config = dict(
    arch='convnext_v2',
    model='self-supervised image encoder',
    dataset='capsule endoscopy frames (Kvasir-Capsule)',
    color_jitter=0.6,
    method='byol',
    isotropic=False,
    patch_size=[2, 2],
    projector_hidden=512,
    muon_scale='original',
    nesterov=True,
    orthogonalizer='newton_schulz_5',
    epochs=21.2,
    final_lr_fraction=0.1,
    weight_decay=0.03,
)
Rows from block 4, named by matrix and row number. Rows with one number belong to one neuron. Each number is 200 + 20 x the weight over its row's rms, rounded and kept within 0 to 999. All counts start at 0. After the name is the row's rms in percent of the matrix's.
# fc1: MLP up (model.blocks.4.mlp.fc1.weight, 1152x192), inputs 96-191
# fc2: MLP down (model.blocks.4.mlp.fc2.weight, 192x1152, transposed), outputs 96-191
fc1.810,101,189,212,209,201,203,188,185,204,226,199,221,155,185,222,183,199,188,196,167,188,169,197,205,211,199,193,199,215,174,219,195,180,206,228,175,197,196,208,208,197,215,149,204,186,189,204,199,215,166,221,194,195,218,229,191,200,239,221,214,191,169,214,192,211,209,207,224,200,186,204,209,216,238,186,160,192,217,197,212,261,190,175,226,186,188,168,195,218,161,225,176,166,172,187,206,229
fc2.810,106,200,183,218,178,212,193,197,200,193,179,196,205,182,226,233,192,197,185,182,199,198,185,188,197,223,194,181,175,216,207,196,208,178,177,229,202,185,196,211,166,212,175,178,219,162,200,141,179,208,202,236,181,258,189,183,216,198,194,219,175,181,223,190,246,199,174,177,218,183,210,207,161,201,208,210,196,234,210,220,229,231,221,185,238,224,194,212,218,198,203,215,200,202,199,234,171
fc1.811,073,191,221,196,177,215,197,209,202,185,172,244,173,198,173,163,189,178,182,214,175,219,219,199,180,228,224,179,232,204,220,232,213,203,214,184,192,202,215,206,233,214,218,162,221,188,200,217,191,182,224,191,169,187,179,197,224,179,222,221,174,176,219,185,233,176,209,201,201,217,175,180,167,185,209,208,210,205,187,217,188,197,206,195,178,211,223,164,214,185,213,205,231,217,168,180,214
fc2.811,078,195,194,223,223,164,235,161,230,196,223,154,218,217,194,206,211,200,161,236,228,220,215,202,197,222,184,183,187,194,173,199,205,163,189,186,210,216,244,183,210,193,201,237,203,180,196,220,180,206,202,173,221,183,228,199,207,230,179,180,208,166,224,213,199,196,196,175,198,190,237,218,207,203,190,175,227,211,196,222,192,198,195,217,209,219,189,182,202,216,181,212,212,183,197,215,213
fc1.812,100,179,188,205,173,233,215,225,219,185,189,207,196,175,195,181,209,211,227,169,159,208,206,185,167,199,215,172,193,228,172,195,212,208,171,192,198,159,172,216,224,201,189,176,167,184,177,206,169,194,206,229,209,157,183,182,206,205,202,180,227,199,170,216,217,190,207,178,174,237,210,182,201,185,173,212,163,203,187,217,214,213,202,199,231,200,192,197,205,213,206,188,228,228,224,178,151
fc2.812,101,212,195,186,196,219,203,203,212,210,208,216,219,187,205,197,235,205,216,199,167,193,205,214,218,175,211,160,218,220,160,204,185,169,184,222,210,176,196,220,174,223,216,191,200,208,192,177,205,203,216,194,239,187,209,215,195,179,199,198,207,214,203,232,201,229,189,222,196,191,189,201,187,137,191,216,173,180,139,197,204,229,204,190,208,182,208,182,205,204,197,209,207,215,211,188,214
fc1.813,154,195,180,209,251,177,189,190,224,192,197,220,199,189,209,176,185,195,182,225,179,200,219,190,189,208,214,191,202,197,216,193,220,173,202,190,206,174,194,198,179,185,187,184,198,219,221,212,169,217,219,209,226,214,202,216,221,178,214,193,173,212,179,161,151,171,207,198,170,196,206,201,204,228,180,213,210,207,196,176,214,217,225,176,214,197,228,179,186,196,176,178,259,189,205,222,198
fc2.813,140,193,192,215,184,215,184,185,183,218,206,204,205,200,173,227,202,220,185,201,184,191,199,227,185,154,212,168,192,216,182,202,190,185,202,202,201,209,220,193,187,184,226,221,185,180,180,202,170,183,194,247,177,198,186,229,211,198,207,244,201,200,175,207,209,229,168,194,255,174,175,267,187,177,224,188,217,217,209,203,217,177,171,210,184,186,207,236,220,184,180,175,189,173,184,181,179
fc1.814,099,178,171,221,197,212,268,212,179,166,197,207,179,200,224,226,168,191,210,213,169,229,190,174,208,215,171,208,211,193,224,206,177,194,194,177,213,195,187,231,179,193,168,207,184,197,169,244,193,163,180,167,220,221,242,187,215,174,166,189,162,234,184,222,165,195,220,208,166,214,195,204,230,186,160,207,192,153,212,212,197,186,227,197,199,194,186,229,183,210,201,206,232,190,196,170,199
fc2.814,107,206,163,177,208,192,187,229,170,197,216,204,210,196,163,170,188,233,182,165,204,192,237,177,218,170,261,242,199,200,201,176,184,190,193,211,206,215,186,172,195,203,206,216,225,220,207,212,203,181,222,208,186,211,200,204,192,203,196,217,199,187,183,187,184,199,218,247,191,198,211,206,204,182,190,200,186,220,225,232,184,199,153,171,168,180,193,212,202,191,183,188,173,218,194,218,194
fc1.815,129,188,217,207,182,173,203,234,165,197,209,215,201,216,236,206,161,219,201,228,192,211,212,187,236,202,204,207,228,197,199,180,240,198,194,200,219,170,176,185,208,169,188,205,194,198,197,211,188,163,231,190,192,222,195,226,156,185,220,238,217,210,148,194,150,213,151,216,212,192,222,186,202,191,190,180,204,200,174,167,211,200,185,172,216,191,199,171,218,235,182,202,184,216,209,212,195
fc2.815,127,233,257,177,185,197,177,188,195,195,193,228,207,206,192,194,214,214,207,188,203,207,202,192,176,205,195,165,200,172,159,166,193,200,193,190,177,209,246,186,215,191,179,248,215,216,178,219,192,184,183,193,222,259,177,197,192,197,196,225,166,218,200,180,218,178,191,187,166,199,211,195,206,200,168,230,179,208,224,219,168,201,207,199,193,208,216,214,150,185,190,168,192,173,219,178,208
fc1.816,074,185,204,192,203,242,209,206,176,170,218,188,174,181,204,199,192,199,206,156,173,204,242,205,194,215,169,159,190,199,163,178,189,234,227,184,211,241,238,198,207,177,233,201,179,230,222,195,210,210,203,182,211,190,197,191,208,235,206,204,183,169,184,212,186,178,220,229,178,222,201,183,220,228,239,189,203,175,173,175,196,222,213,199,251,236,218,207,185,203,202,200,195,202,200,197,192
fc2.816,082,211,136,206,178,202,217,212,246,186,183,201,214,198,195,204,226,180,221,206,186,206,216,200,207,214,262,230,199,226,179,227,219,199,195,175,223,194,166,182,221,200,206,213,203,213,191,219,171,191,202,211,220,193,206,201,182,208,218,193,213,203,206,141,198,215,196,220,211,182,231,230,199,172,194,192,197,239,223,182,230,219,203,180,212,197,234,175,214,219,213,194,201,205,251,198,193
fc1.817,098,169,207,188,191,193,206,210,189,179,181,238,183,214,232,200,217,186,160,246,189,201,212,200,194,226,213,179,152,180,189,193,199,208,178,195,215,161,190,202,169,192,194,219,162,192,221,168,184,158,231,185,187,187,184,202,191,192,194,201,182,204,172,207,222,202,204,166,192,229,219,223,221,190,181,180,168,232,234,179,218,210,213,209,209,198,213,193,178,192,164,212,199,180,195,199,227
fc2.817,100,195,201,189,168,138,250,195,186,222,166,197,222,167,201,176,194,207,187,187,218,239,193,168,185,206,197,185,190,198,211,212,167,223,175,210,173,218,208,180,221,191,181,219,208,163,205,156,170,197,203,180,203,179,186,177,216,217,208,199,196,209,184,253,164,206,204,189,202,222,226,179,192,194,189,187,202,217,218,227,188,216,218,188,211,211,184,216,184,210,193,204,183,198,218,201,224
fc1.818,105,182,190,203,186,199,219,155,208,175,225,254,195,233,198,196,200,169,230,188,192,188,185,210,213,188,236,190,197,222,211,193,228,169,181,212,208,182,191,183,236,174,178,159,172,211,205,194,183,203,189,195,234,247,225,209,190,210,220,188,188,189,200,205,191,228,202,215,206,221,211,192,198,218,173,215,209,195,197,210,232,200,203,208,190,194,217,207,167,227,191,182,226,202,178,192,177
fc2.818,112,198,224,196,170,203,211,157,206,206,189,171,199,196,208,191,170,209,243,176,190,200,213,188,198,215,204,220,203,180,193,205,198,204,206,143,212,209,195,214,203,196,193,189,195,202,194,199,203,193,145,187,197,215,215,220,204,184,199,212,191,198,149,199,189,129,197,215,182,204,211,212,215,208,195,190,209,172,227,195,212,198,232,195,199,208,221,230,226,187,221,265,200,196,212,179,193
fc1.819,108,184,208,206,171,216,193,218,164,205,190,187,209,196,183,175,184,214,186,183,198,180,211,187,213,171,200,172,183,227,201,214,226,217,198,211,224,211,202,203,174,203,244,178,171,178,193,178,216,233,202,203,205,203,244,214,191,224,206,193,178,223,217,204,223,174,214,188,210,210,207,223,166,186,166,216,186,182,186,242,196,148,183,209,193,203,192,227,179,210,225,221,215,214,217,202,218
fc2.819,105,201,178,218,229,188,171,201,203,204,208,194,181,201,220,195,203,173,197,211,185,191,214,230,196,205,181,197,241,188,181,163,162,175,170,190,175,174,189,172,216,202,192,183,199,215,190,191,164,206,219,153,217,190,219,191,205,192,176,230,183,230,224,198,167,191,200,210,197,179,176,181,146,166,175,213,209,221,180,204,201,178,184,220,187,194,203,215,209,220,233,199,230,223,199,181,180
fc1.820,078,198,199,229,229,206,188,193,192,189,203,208,186,198,155,228,217,207,189,212,213,210,199,208,250,200,256,235,192,239,202,206,222,223,197,221,196,215,228,189,209,225,187,181,190,233,197,220,188,203,224,217,198,212,230,197,196,182,225,215,197,201,200,210,182,177,225,154,186,223,207,177,202,187,198,179,187,213,192,228,175,183,204,193,234,188,246,205,195,213,194,183,218,203,222,239,212
fc2.820,075,195,208,155,232,221,256,216,183,210,173,196,187,215,204,184,215,175,183,217,199,209,196,169,206,181,241,184,225,190,206,201,225,208,190,195,196,162,189,235,207,181,194,180,189,206,188,172,194,192,181,184,225,207,199,206,188,155,214,225,199,212,233,181,194,225,217,193,220,199,169,231,206,183,161,168,193,230,195,196,205,195,182,218,229,211,166,208,187,193,209,212,182,192,185,183,222
fc1.821,081,190,238,199,204,234,201,170,211,212,162,209,175,201,187,207,184,211,192,184,180,188,197,192,166,189,197,201,191,218,171,223,222,193,216,185,213,172,204,233,241,188,215,174,197,214,173,201,158,199,190,206,236,226,186,209,167,178,177,179,189,203,209,181,194,194,204,213,175,197,188,179,228,227,219,248,201,230,206,227,206,193,217,197,197,203,210,236,178,196,180,165,213,229,209,152,201
fc2.821,087,232,212,199,204,207,203,211,239,206,193,195,212,235,193,208,211,205,242,202,180,203,203,196,172,177,193,198,216,219,202,203,194,225,211,197,204,245,206,202,178,182,209,191,217,245,211,232,197,216,176,204,199,171,226,178,176,202,177,227,165,172,183,201,189,162,209,192,179,237,190,195,190,221,218,159,203,159,216,214,177,182,177,169,247,201,194,195,199,164,259,180,206,210,201,171,182
fc1.822,142,228,194,217,191,165,203,188,213,208,227,193,238,229,142,162,193,203,151,246,182,191,210,224,229,220,204,216,166,206,221,205,199,210,192,177,243,189,216,186,176,185,216,206,197,188,205,202,198,184,166,199,204,206,187,201,213,200,214,223,208,201,193,167,224,210,232,190,215,206,204,207,219,209,227,196,190,207,160,182,201,205,211,215,192,192,200,204,189,222,172,183,133,179,186,174,173
fc2.822,126,183,176,214,197,186,204,192,196,187,218,199,227,194,184,187,180,151,203,219,223,213,186,200,196,182,198,192,184,142,238,207,175,203,186,188,205,242,202,214,197,237,182,210,174,187,213,195,236,185,177,198,216,217,160,193,225,151,203,177,190,224,190,214,173,204,219,198,206,194,206,207,202,181,176,188,182,175,251,215,208,173,200,218,229,190,179,205,229,180,200,194,187,169,177,199,189
fc1.823,070,178,206,197,172,204,191,151,217,220,191,127,167,163,214,179,207,176,202,227,202,190,180,224,205,188,200,180,201,195,190,198,156,208,224,198,198,188,211,191,223,183,194,192,199,183,245,191,202,199,215,188,195,186,183,188,208,200,187,172,212,173,199,200,199,184,205,212,230,207,211,222,227,227,202,200,187,206,172,208,200,166,169,185,170,215,193,240,200,208,209,180,195,158,191,184,195
fc2.823,066,203,164,179,173,197,198,189,195,193,172,157,212,217,213,178,204,215,198,221,182,167,199,160,201,188,184,174,243,189,208,208,212,218,153,180,187,243,227,205,195,231,211,175,206,232,184,244,169,207,214,224,206,191,180,222,193,206,203,222,195,164,199,191,176,195,209,205,217,186,231,224,229,157,194,216,200,209,206,203,194,203,189,175,202,210,182,212,179,208,238,185,189,212,186,165,198
fc1.824,070,205,213,217,211,245,214,209,216,211,188,213,203,165,225,223,230,227,201,195,201,193,194,204,220,190,224,166,217,164,216,168,251,223,215,169,221,244,198,195,226,205,216,151,193,222,190,171,205,219,183,217,176,225,198,193,185,184,211,202,201,185,218,175,206,194,219,179,222,191,196,177,185,213,274,201,178,157,219,223,218,192,207,192,195,196,240,183,191,221,194,217,155,228,186,210,200
fc2.824,065,212,203,178,203,214,198,185,169,186,178,229,196,185,160,212,200,223,215,181,209,195,222,207,169,226,178,182,208,226,216,177,221,177,182,177,208,196,147,201,180,175,198,197,179,171,181,171,217,191,223,190,223,205,192,182,206,191,202,242,178,176,183,180,189,215,209,180,186,194,255,225,218,201,229,223,175,203,192,229,205,221,181,179,191,184,184,185,204,225,217,200,218,154,178,258,181
fc1.825,129,241,219,209,207,189,224,184,190,235,196,224,192,206,191,202,181,208,202,195,193,193,208,186,193,214,229,169,188,192,188,205,212,169,238,186,200,181,260,222,199,181,226,187,208,201,213,193,188,199,212,186,175,200,186,191,201,225,227,196,201,222,196,172,183,221,173,236,215,212,185,215,190,191,232,246,177,210,188,193,183,165,197,178,223,183,199,207,228,216,180,209,180,205,176,210,206
fc2.825,141,195,218,198,193,212,183,214,214,184,196,190,203,203,205,186,197,217,208,184,226,215,203,223,228,246,211,190,169,163,201,200,191,208,193,173,224,216,194,239,203,209,229,221,205,214,194,187,190,194,196,166,243,209,194,209,213,218,224,184,216,180,203,224,197,232,184,183,224,207,189,183,247,205,193,240,244,187,135,226,192,194,200,189,227,214,225,231,213,216,199,188,203,194,231,236,200
fc1.826,104,222,211,210,219,204,218,171,227,207,229,220,204,213,176,232,210,188,152,196,168,208,194,177,217,214,195,192,197,207,225,185,215,196,184,178,193,186,203,192,213,119,214,184,196,159,185,226,175,192,214,185,196,200,179,221,200,181,224,216,214,195,143,174,203,168,190,196,194,246,215,204,175,214,230,187,220,175,229,201,199,192,180,191,192,199,183,198,184,243,218,208,170,183,182,224,195
fc2.826,111,209,195,186,218,224,216,214,219,205,168,157,202,205,157,229,168,184,219,198,198,204,260,189,183,212,173,215,160,189,189,177,191,210,202,178,173,234,215,201,207,227,216,233,186,182,190,181,224,197,179,211,238,183,203,210,192,200,212,222,232,198,222,163,200,192,186,177,222,188,200,227,196,210,177,189,182,184,172,175,160,171,206,197,169,187,197,214,194,208,187,220,199,188,199,200,196
fc1.827,112,196,226,185,183,233,201,212,187,223,198,197,210,224,163,213,244,192,187,225,199,185,182,221,194,193,177,200,196,196,210,175,195,189,184,187,195,208,183,207,182,205,228,206,188,226,232,191,223,184,199,218,210,221,187,215,187,164,186,243,206,189,179,185,241,160,201,172,165,184,239,185,221,195,189,181,206,210,187,230,189,205,192,183,203,196,217,181,167,208,223,203,187,192,207,260,197
fc2.827,107,181,181,214,210,170,218,224,232,226,202,201,200,172,208,154,211,188,204,190,178,188,228,169,190,212,211,185,165,187,196,230,176,198,180,193,209,208,183,212,212,219,209,209,245,176,182,204,214,211,153,200,197,163,189,204,174,190,192,199,201,205,193,188,199,209,188,206,212,229,181,229,203,222,216,192,203,220,228,212,189,184,233,222,216,173,210,217,194,182,207,203,194,186,228,209,204
fc1.828,124,201,169,206,184,205,167,144,184,177,187,196,164,190,187,185,197,206,189,179,165,218,214,205,213,222,215,183,221,193,206,244,220,159,190,192,210,194,194,225,198,187,172,203,195,172,179,183,207,211,205,194,209,171,255,239,208,214,231,211,209,169,194,201,222,230,236,248,204,203,199,188,207,231,191,232,212,206,199,210,214,220,224,229,206,199,237,227,213,185,173,197,170,175,218,194,182
fc2.828,122,160,234,202,221,219,185,169,241,223,170,177,194,207,193,179,162,183,185,183,223,193,149,225,175,217,228,183,228,191,194,221,197,165,199,234,219,181,218,223,185,211,190,194,198,205,177,198,226,179,206,181,201,223,200,200,212,208,190,193,221,217,211,239,226,211,197,203,206,202,191,180,191,222,188,186,192,181,164,194,202,209,196,157,206,174,200,186,232,198,178,229,232,172,202,172,182
fc1.829,071,190,204,242,205,203,180,190,194,206,208,214,169,216,211,207,203,244,196,181,179,212,180,204,185,206,223,174,195,186,176,203,187,241,240,198,204,221,198,227,156,209,201,179,189,216,176,166,212,215,192,207,209,195,196,222,235,174,210,184,181,202,207,218,196,169,216,194,192,212,152,223,213,204,220,182,201,173,196,179,287,211,224,209,179,197,200,180,203,162,200,206,215,173,240,183,184
fc2.829,075,198,236,190,199,208,194,173,208,225,237,170,251,201,186,210,192,187,187,221,225,192,177,190,220,177,215,192,224,184,191,206,232,163,222,213,182,217,216,217,207,208,186,206,187,210,206,171,186,215,204,209,191,207,225,196,186,222,225,179,218,191,205,174,242,209,205,217,208,174,172,194,205,190,203,187,198,169,210,205,230,239,237,133,166,156,204,185,177,180,214,205,200,203,184,183,156
fc1.830,073,222,182,207,202,226,197,196,183,222,200,176,179,206,220,218,169,174,193,181,207,195,198,205,183,179,205,192,212,171,219,212,215,199,207,159,208,176,209,202,204,213,223,200,190,203,171,233,179,183,202,210,224,217,179,220,218,198,175,204,195,164,178,167,209,199,200,192,231,192,187,196,202,217,188,217,202,232,172,192,219,172,191,197,160,182,210,218,200,210,193,203,226,189,183,199,177
fc2.830,073,161,197,201,202,171,186,225,218,269,192,192,172,198,175,189,190,189,184,202,187,172,175,183,204,168,183,203,203,213,182,223,191,208,221,228,175,204,175,217,218,156,189,211,240,204,221,201,191,200,189,199,184,191,222,194,193,205,247,198,210,157,222,250,177,191,203,223,188,177,236,228,208,177,196,202,216,178,184,218,194,198,219,213,209,233,212,203,183,203,231,203,189,195,205,213,234
fc1.831,095,170,207,202,163,179,181,179,165,199,178,209,189,218,205,177,224,206,233,241,202,196,210,221,174,218,212,205,232,213,195,201,189,171,173,230,195,212,175,180,184,210,207,228,199,212,177,199,162,192,182,183,210,224,180,205,228,190,201,189,208,174,185,210,191,185,219,206,233,207,188,202,217,234,180,181,212,214,192,161,206,188,210,219,222,211,173,186,160,213,227,225,205,174,177,204,204
fc2.831,109,165,209,227,250,222,155,188,193,188,171,197,201,170,222,209,196,192,200,233,209,205,183,219,209,239,180,220,189,207,190,182,187,196,200,219,183,178,232,207,196,174,198,193,199,226,200,191,197,208,196,165,191,200,222,194,181,179,146,215,218,191,168,183,196,176,218,194,211,209,194,210,221,228,199,194,213,198,239,197,163,235,182,173,202,196,206,162,151,228,172,225,221,155,177,209,200
fc1.832,144,194,196,185,154,199,208,184,193,208,185,183,172,180,232,210,213,204,244,176,219,195,172,208,159,180,223,199,213,232,201,203,175,196,168,220,192,182,201,202,180,218,177,216,205,218,207,187,199,182,193,179,190,249,231,216,210,216,183,187,196,191,201,189,204,182,211,178,189,195,212,200,184,198,171,204,203,228,204,196,229,186,202,210,216,228,182,207,222,198,198,185,215,190,240,174,207
fc2.832,139,173,210,193,177,202,190,225,202,194,175,194,196,199,197,210,170,182,208,215,181,220,178,201,229,206,188,183,224,191,200,192,220,203,190,196,191,230,213,229,203,195,211,187,219,188,187,171,212,190,189,166,212,210,221,195,212,205,212,245,209,209,209,196,203,190,215,193,223,149,219,198,212,172,186,222,233,205,206,167,214,160,185,221,187,235,214,207,214,197,216,218,221,198,227,200,186
fc1.833,139,169,231,188,209,200,217,172,213,222,227,173,166,221,166,184,182,178,194,211,220,225,207,201,221,178,200,219,190,156,181,222,175,197,200,141,187,164,159,224,196,189,236,237,156,209,210,181,205,211,191,221,212,227,189,194,182,158,217,196,227,190,198,207,181,184,216,228,164,207,168,219,197,231,214,208,209,182,184,192,202,198,212,164,208,195,193,201,212,195,216,234,233,218,186,187,189
fc2.833,127,202,189,191,193,195,199,214,182,194,221,243,223,192,193,200,178,206,193,184,177,168,189,187,209,176,207,183,195,191,163,199,170,187,243,192,208,187,173,214,192,190,212,231,193,206,203,210,217,184,225,229,194,217,222,219,184,201,194,220,190,191,191,156,197,173,186,204,175,200,199,184,199,199,174,195,183,193,211,179,185,211,195,170,188,203,214,197,204,235,238,178,206,219,190,204,198
fc1.834,132,178,186,171,197,186,223,202,204,191,193,240,200,200,214,237,194,236,180,189,224,204,194,183,183,215,217,194,207,191,215,211,189,233,221,213,199,189,187,206,211,189,216,221,192,231,210,191,232,207,227,212,196,211,221,199,220,211,191,212,164,173,212,186,170,218,196,189,188,212,217,217,202,193,216,203,190,218,222,174,216,189,213,233,219,235,213,190,155,185,182,246,185,197,221,209,176
fc2.834,130,194,175,163,205,197,190,205,208,184,210,229,226,202,145,175,179,202,215,180,163,177,205,198,208,181,222,210,211,225,210,161,202,214,189,191,217,207,190,197,168,236,230,156,243,185,225,201,195,222,185,189,207,211,226,189,199,220,200,220,177,183,215,160,168,196,212,210,171,201,190,236,180,188,173,228,192,221,171,215,190,211,196,206,238,234,203,190,208,217,189,217,216,207,195,175,201
fc1.835,095,186,190,204,205,237,193,196,224,185,232,166,206,191,220,191,209,198,195,170,197,209,194,205,198,230,225,196,205,230,211,221,227,199,189,242,165,215,195,184,213,186,204,211,191,216,226,201,197,179,218,207,197,214,235,164,214,198,221,176,169,180,194,191,213,197,246,190,167,203,164,151,233,172,196,189,187,204,250,209,248,222,169,183,230,181,204,191,178,215,193,222,192,186,201,174,189
fc2.835,096,226,195,191,230,241,202,187,201,188,238,187,228,171,201,215,197,193,199,223,184,216,169,217,207,210,217,243,217,195,195,202,201,208,209,185,220,186,193,170,220,230,192,217,210,222,179,196,216,201,178,199,213,217,243,197,178,242,219,206,204,170,198,194,185,202,237,176,193,235,184,185,192,193,205,187,153,207,216,207,196,160,201,183,147,154,216,204,197,196,167,184,174,194,209,236,192
fc1.836,094,171,185,191,225,234,188,200,206,222,212,201,186,220,185,154,196,209,157,209,163,192,217,181,192,188,216,203,216,190,200,212,225,193,192,195,217,195,233,233,202,197,167,211,181,224,199,235,199,207,201,166,212,197,206,189,198,177,209,199,201,196,217,197,181,231,172,175,221,199,258,177,214,184,194,195,165,182,261,167,183,191,192,170,176,220,218,193,199,232,213,211,194,205,184,190,221
fc2.836,090,186,201,194,209,212,228,185,191,199,223,228,186,215,179,173,188,202,191,218,217,207,209,205,180,193,229,213,221,198,226,211,207,225,200,192,206,187,221,197,203,221,197,204,184,175,224,194,169,172,180,207,214,181,228,174,173,187,212,177,218,198,218,201,189,213,155,217,168,212,175,190,206,229,189,176,218,197,212,173,230,176,220,207,219,172,207,155,178,174,181,227,220,195,206,240,201
fc1.837,095,203,208,191,222,210,193,180,183,210,188,196,201,211,205,209,220,174,174,194,182,194,213,198,221,199,181,226,205,198,206,204,231,201,188,191,170,163,189,173,172,228,202,187,197,186,189,210,222,185,211,248,188,228,261,241,212,174,172,222,193,193,211,216,209,213,195,199,190,187,192,211,190,152,210,177,202,164,186,176,165,207,221,217,228,232,192,233,211,169,165,214,219,170,201,201,208
fc2.837,093,184,208,222,230,200,218,217,212,207,190,195,237,174,243,228,203,198,221,188,254,232,177,216,170,165,166,241,195,193,184,212,190,217,209,206,203,194,172,204,222,161,197,192,183,234,201,151,160,193,205,187,198,172,196,241,203,196,200,221,207,213,168,224,173,196,202,174,226,214,203,180,208,199,197,198,201,197,184,199,176,185,217,215,167,199,188,199,217,194,210,198,229,220,180,205,178
fc1.838,097,221,187,181,182,213,217,169,230,225,201,195,197,219,161,201,187,227,203,221,181,206,198,197,202,212,202,206,196,198,180,192,230,193,212,192,190,209,156,203,216,195,212,217,194,191,205,224,184,228,210,187,202,182,199,168,166,205,182,205,175,160,178,181,197,206,231,215,200,190,209,200,215,187,162,189,194,260,212,203,189,199,191,231,188,219,236,237,219,219,166,153,180,207,177,212,180
fc2.838,101,219,181,183,223,233,212,201,212,217,226,185,175,188,188,214,154,224,201,192,209,188,195,205,204,190,221,183,208,202,231,239,214,217,226,199,196,189,233,192,255,203,201,203,157,188,240,189,218,208,173,207,250,187,207,165,168,221,195,180,164,194,234,223,223,190,191,186,185,176,200,222,186,190,215,180,182,202,201,191,188,170,176,209,224,216,219,202,207,172,203,187,189,205,203,210,186
fc1.839,149,218,198,203,203,200,190,174,156,215,203,175,200,212,163,220,189,190,204,195,196,202,182,235,174,198,200,208,216,178,155,197,214,191,180,189,218,206,220,209,201,211,212,223,200,219,233,171,194,191,170,242,228,204,208,246,205,204,178,188,204,170,183,208,198,198,229,218,199,246,175,182,187,188,196,229,191,187,178,189,209,158,246,241,187,219,254,235,228,170,209,182,215,200,243,203,215
fc2.839,147,183,196,227,217,209,210,191,195,223,191,166,220,202,208,226,213,190,211,212,205,223,186,174,173,208,184,195,191,231,222,174,226,167,203,194,202,189,210,183,229,171,227,183,165,212,188,220,200,220,208,225,203,187,197,189,200,151,215,202,213,205,191,184,192,183,202,179,183,169,192,218,190,221,216,186,174,212,153,189,198,198,208,226,204,251,167,197,191,199,214,187,178,210,219,183,198
fc1.840,083,200,236,198,190,192,194,187,235,194,227,204,202,229,217,202,199,171,197,202,214,201,232,221,208,202,169,223,213,198,146,203,193,205,198,209,193,197,220,213,209,203,220,225,173,193,197,226,225,193,226,200,226,202,208,187,196,204,193,242,198,164,226,194,240,196,214,156,233,195,211,202,165,207,200,231,177,154,216,202,212,183,208,198,203,214,218,169,190,188,207,216,215,213,161,188,213
fc2.840,079,200,190,219,205,197,204,194,236,169,170,187,137,202,205,190,197,197,206,176,216,179,199,216,194,207,222,190,230,233,188,211,227,185,217,166,200,186,190,201,180,169,204,204,189,179,213,242,201,161,207,188,203,165,191,189,151,217,193,202,195,201,204,187,224,217,181,218,217,181,209,202,200,218,225,203,201,251,192,189,196,209,186,190,186,222,165,215,165,253,196,182,170,188,229,219,183
fc1.841,085,196,219,228,192,205,185,189,176,186,196,188,243,207,175,184,220,220,199,189,238,220,221,154,224,198,206,232,233,201,223,177,223,197,208,200,206,190,197,162,202,196,198,191,182,207,218,214,223,265,212,173,188,230,212,212,200,171,208,183,195,159,191,193,216,201,195,206,247,189,202,234,225,186,199,207,204,195,240,190,164,196,195,192,232,199,193,223,178,194,183,184,211,202,189,204,202
fc2.841,075,194,187,190,147,196,204,187,177,217,150,211,200,208,211,189,189,152,192,181,220,226,210,206,219,185,174,233,198,170,169,208,215,209,210,202,161,209,210,225,191,158,182,230,216,202,199,222,204,235,166,191,197,171,188,162,187,185,181,188,175,189,160,193,208,183,171,202,220,245,229,190,157,171,195,203,203,215,189,197,212,188,188,176,231,217,173,198,223,228,159,225,221,204,186,189,215
fc1.842,135,203,186,235,208,202,168,161,204,170,188,170,205,224,180,209,180,215,200,199,222,182,194,225,202,196,195,192,193,198,192,223,196,183,219,195,195,179,201,203,241,178,218,217,209,208,220,246,200,204,192,222,204,215,218,213,205,217,183,216,179,234,155,186,177,199,201,188,210,218,196,206,208,213,190,181,208,149,183,190,180,200,195,199,237,196,190,212,182,169,173,229,222,204,146,192,185
fc2.842,139,177,194,184,180,225,184,204,193,180,257,196,188,212,188,191,191,206,204,187,197,210,215,171,197,231,177,240,210,202,212,217,197,228,199,201,194,212,243,210,159,221,184,192,233,241,201,226,206,216,226,230,176,212,195,193,184,223,210,196,222,197,188,191,199,190,183,203,182,177,205,225,205,189,213,199,191,223,191,211,207,178,181,199,173,214,158,220,202,177,208,221,192,208,200,236,184
fc1.843,105,228,215,251,172,210,180,202,167,197,191,191,199,206,187,198,220,195,139,233,214,201,216,205,209,197,185,199,194,178,222,225,234,203,187,259,204,170,233,180,210,198,229,201,190,176,196,198,200,205,200,224,205,204,174,216,237,179,173,202,214,200,182,206,213,191,169,208,178,225,218,212,185,240,169,201,197,213,178,212,209,206,181,199,207,198,218,189,193,194,191,209,161,226,245,214,167
fc2.843,107,195,227,216,195,169,195,199,229,213,173,192,183,184,223,176,194,196,210,201,203,197,163,157,196,188,203,181,205,186,197,181,204,214,206,188,208,219,229,185,196,220,225,199,199,209,211,199,209,196,182,194,204,203,192,232,197,211,218,198,196,219,209,177,210,176,219,191,212,240,177,224,225,220,194,223,179,203,220,201,189,213,233,189,187,216,205,209,211,189,227,165,210,210,211,188,188
fc1.844,131,192,248,182,221,205,191,200,136,178,220,210,193,219,191,212,220,211,215,182,208,208,201,199,205,211,206,200,225,195,219,200,204,204,219,189,182,199,187,237,181,158,165,211,169,175,212,192,186,187,190,194,232,150,229,211,184,170,190,207,194,194,217,191,177,207,186,187,192,171,192,205,208,204,211,200,200,171,200,214,197,206,236,156,179,191,183,215,243,163,214,230,192,244,193,216,198
fc2.844,125,217,181,202,228,200,178,219,221,177,204,215,196,175,163,194,198,227,224,164,183,188,197,157,208,242,225,235,195,177,163,198,230,209,218,168,226,190,178,177,178,189,176,154,193,200,214,220,153,179,210,200,181,193,184,214,191,178,196,202,204,215,176,234,186,185,217,219,215,199,164,217,187,210,207,167,202,209,188,209,168,198,179,202,203,205,155,242,214,241,211,211,206,198,148,180,205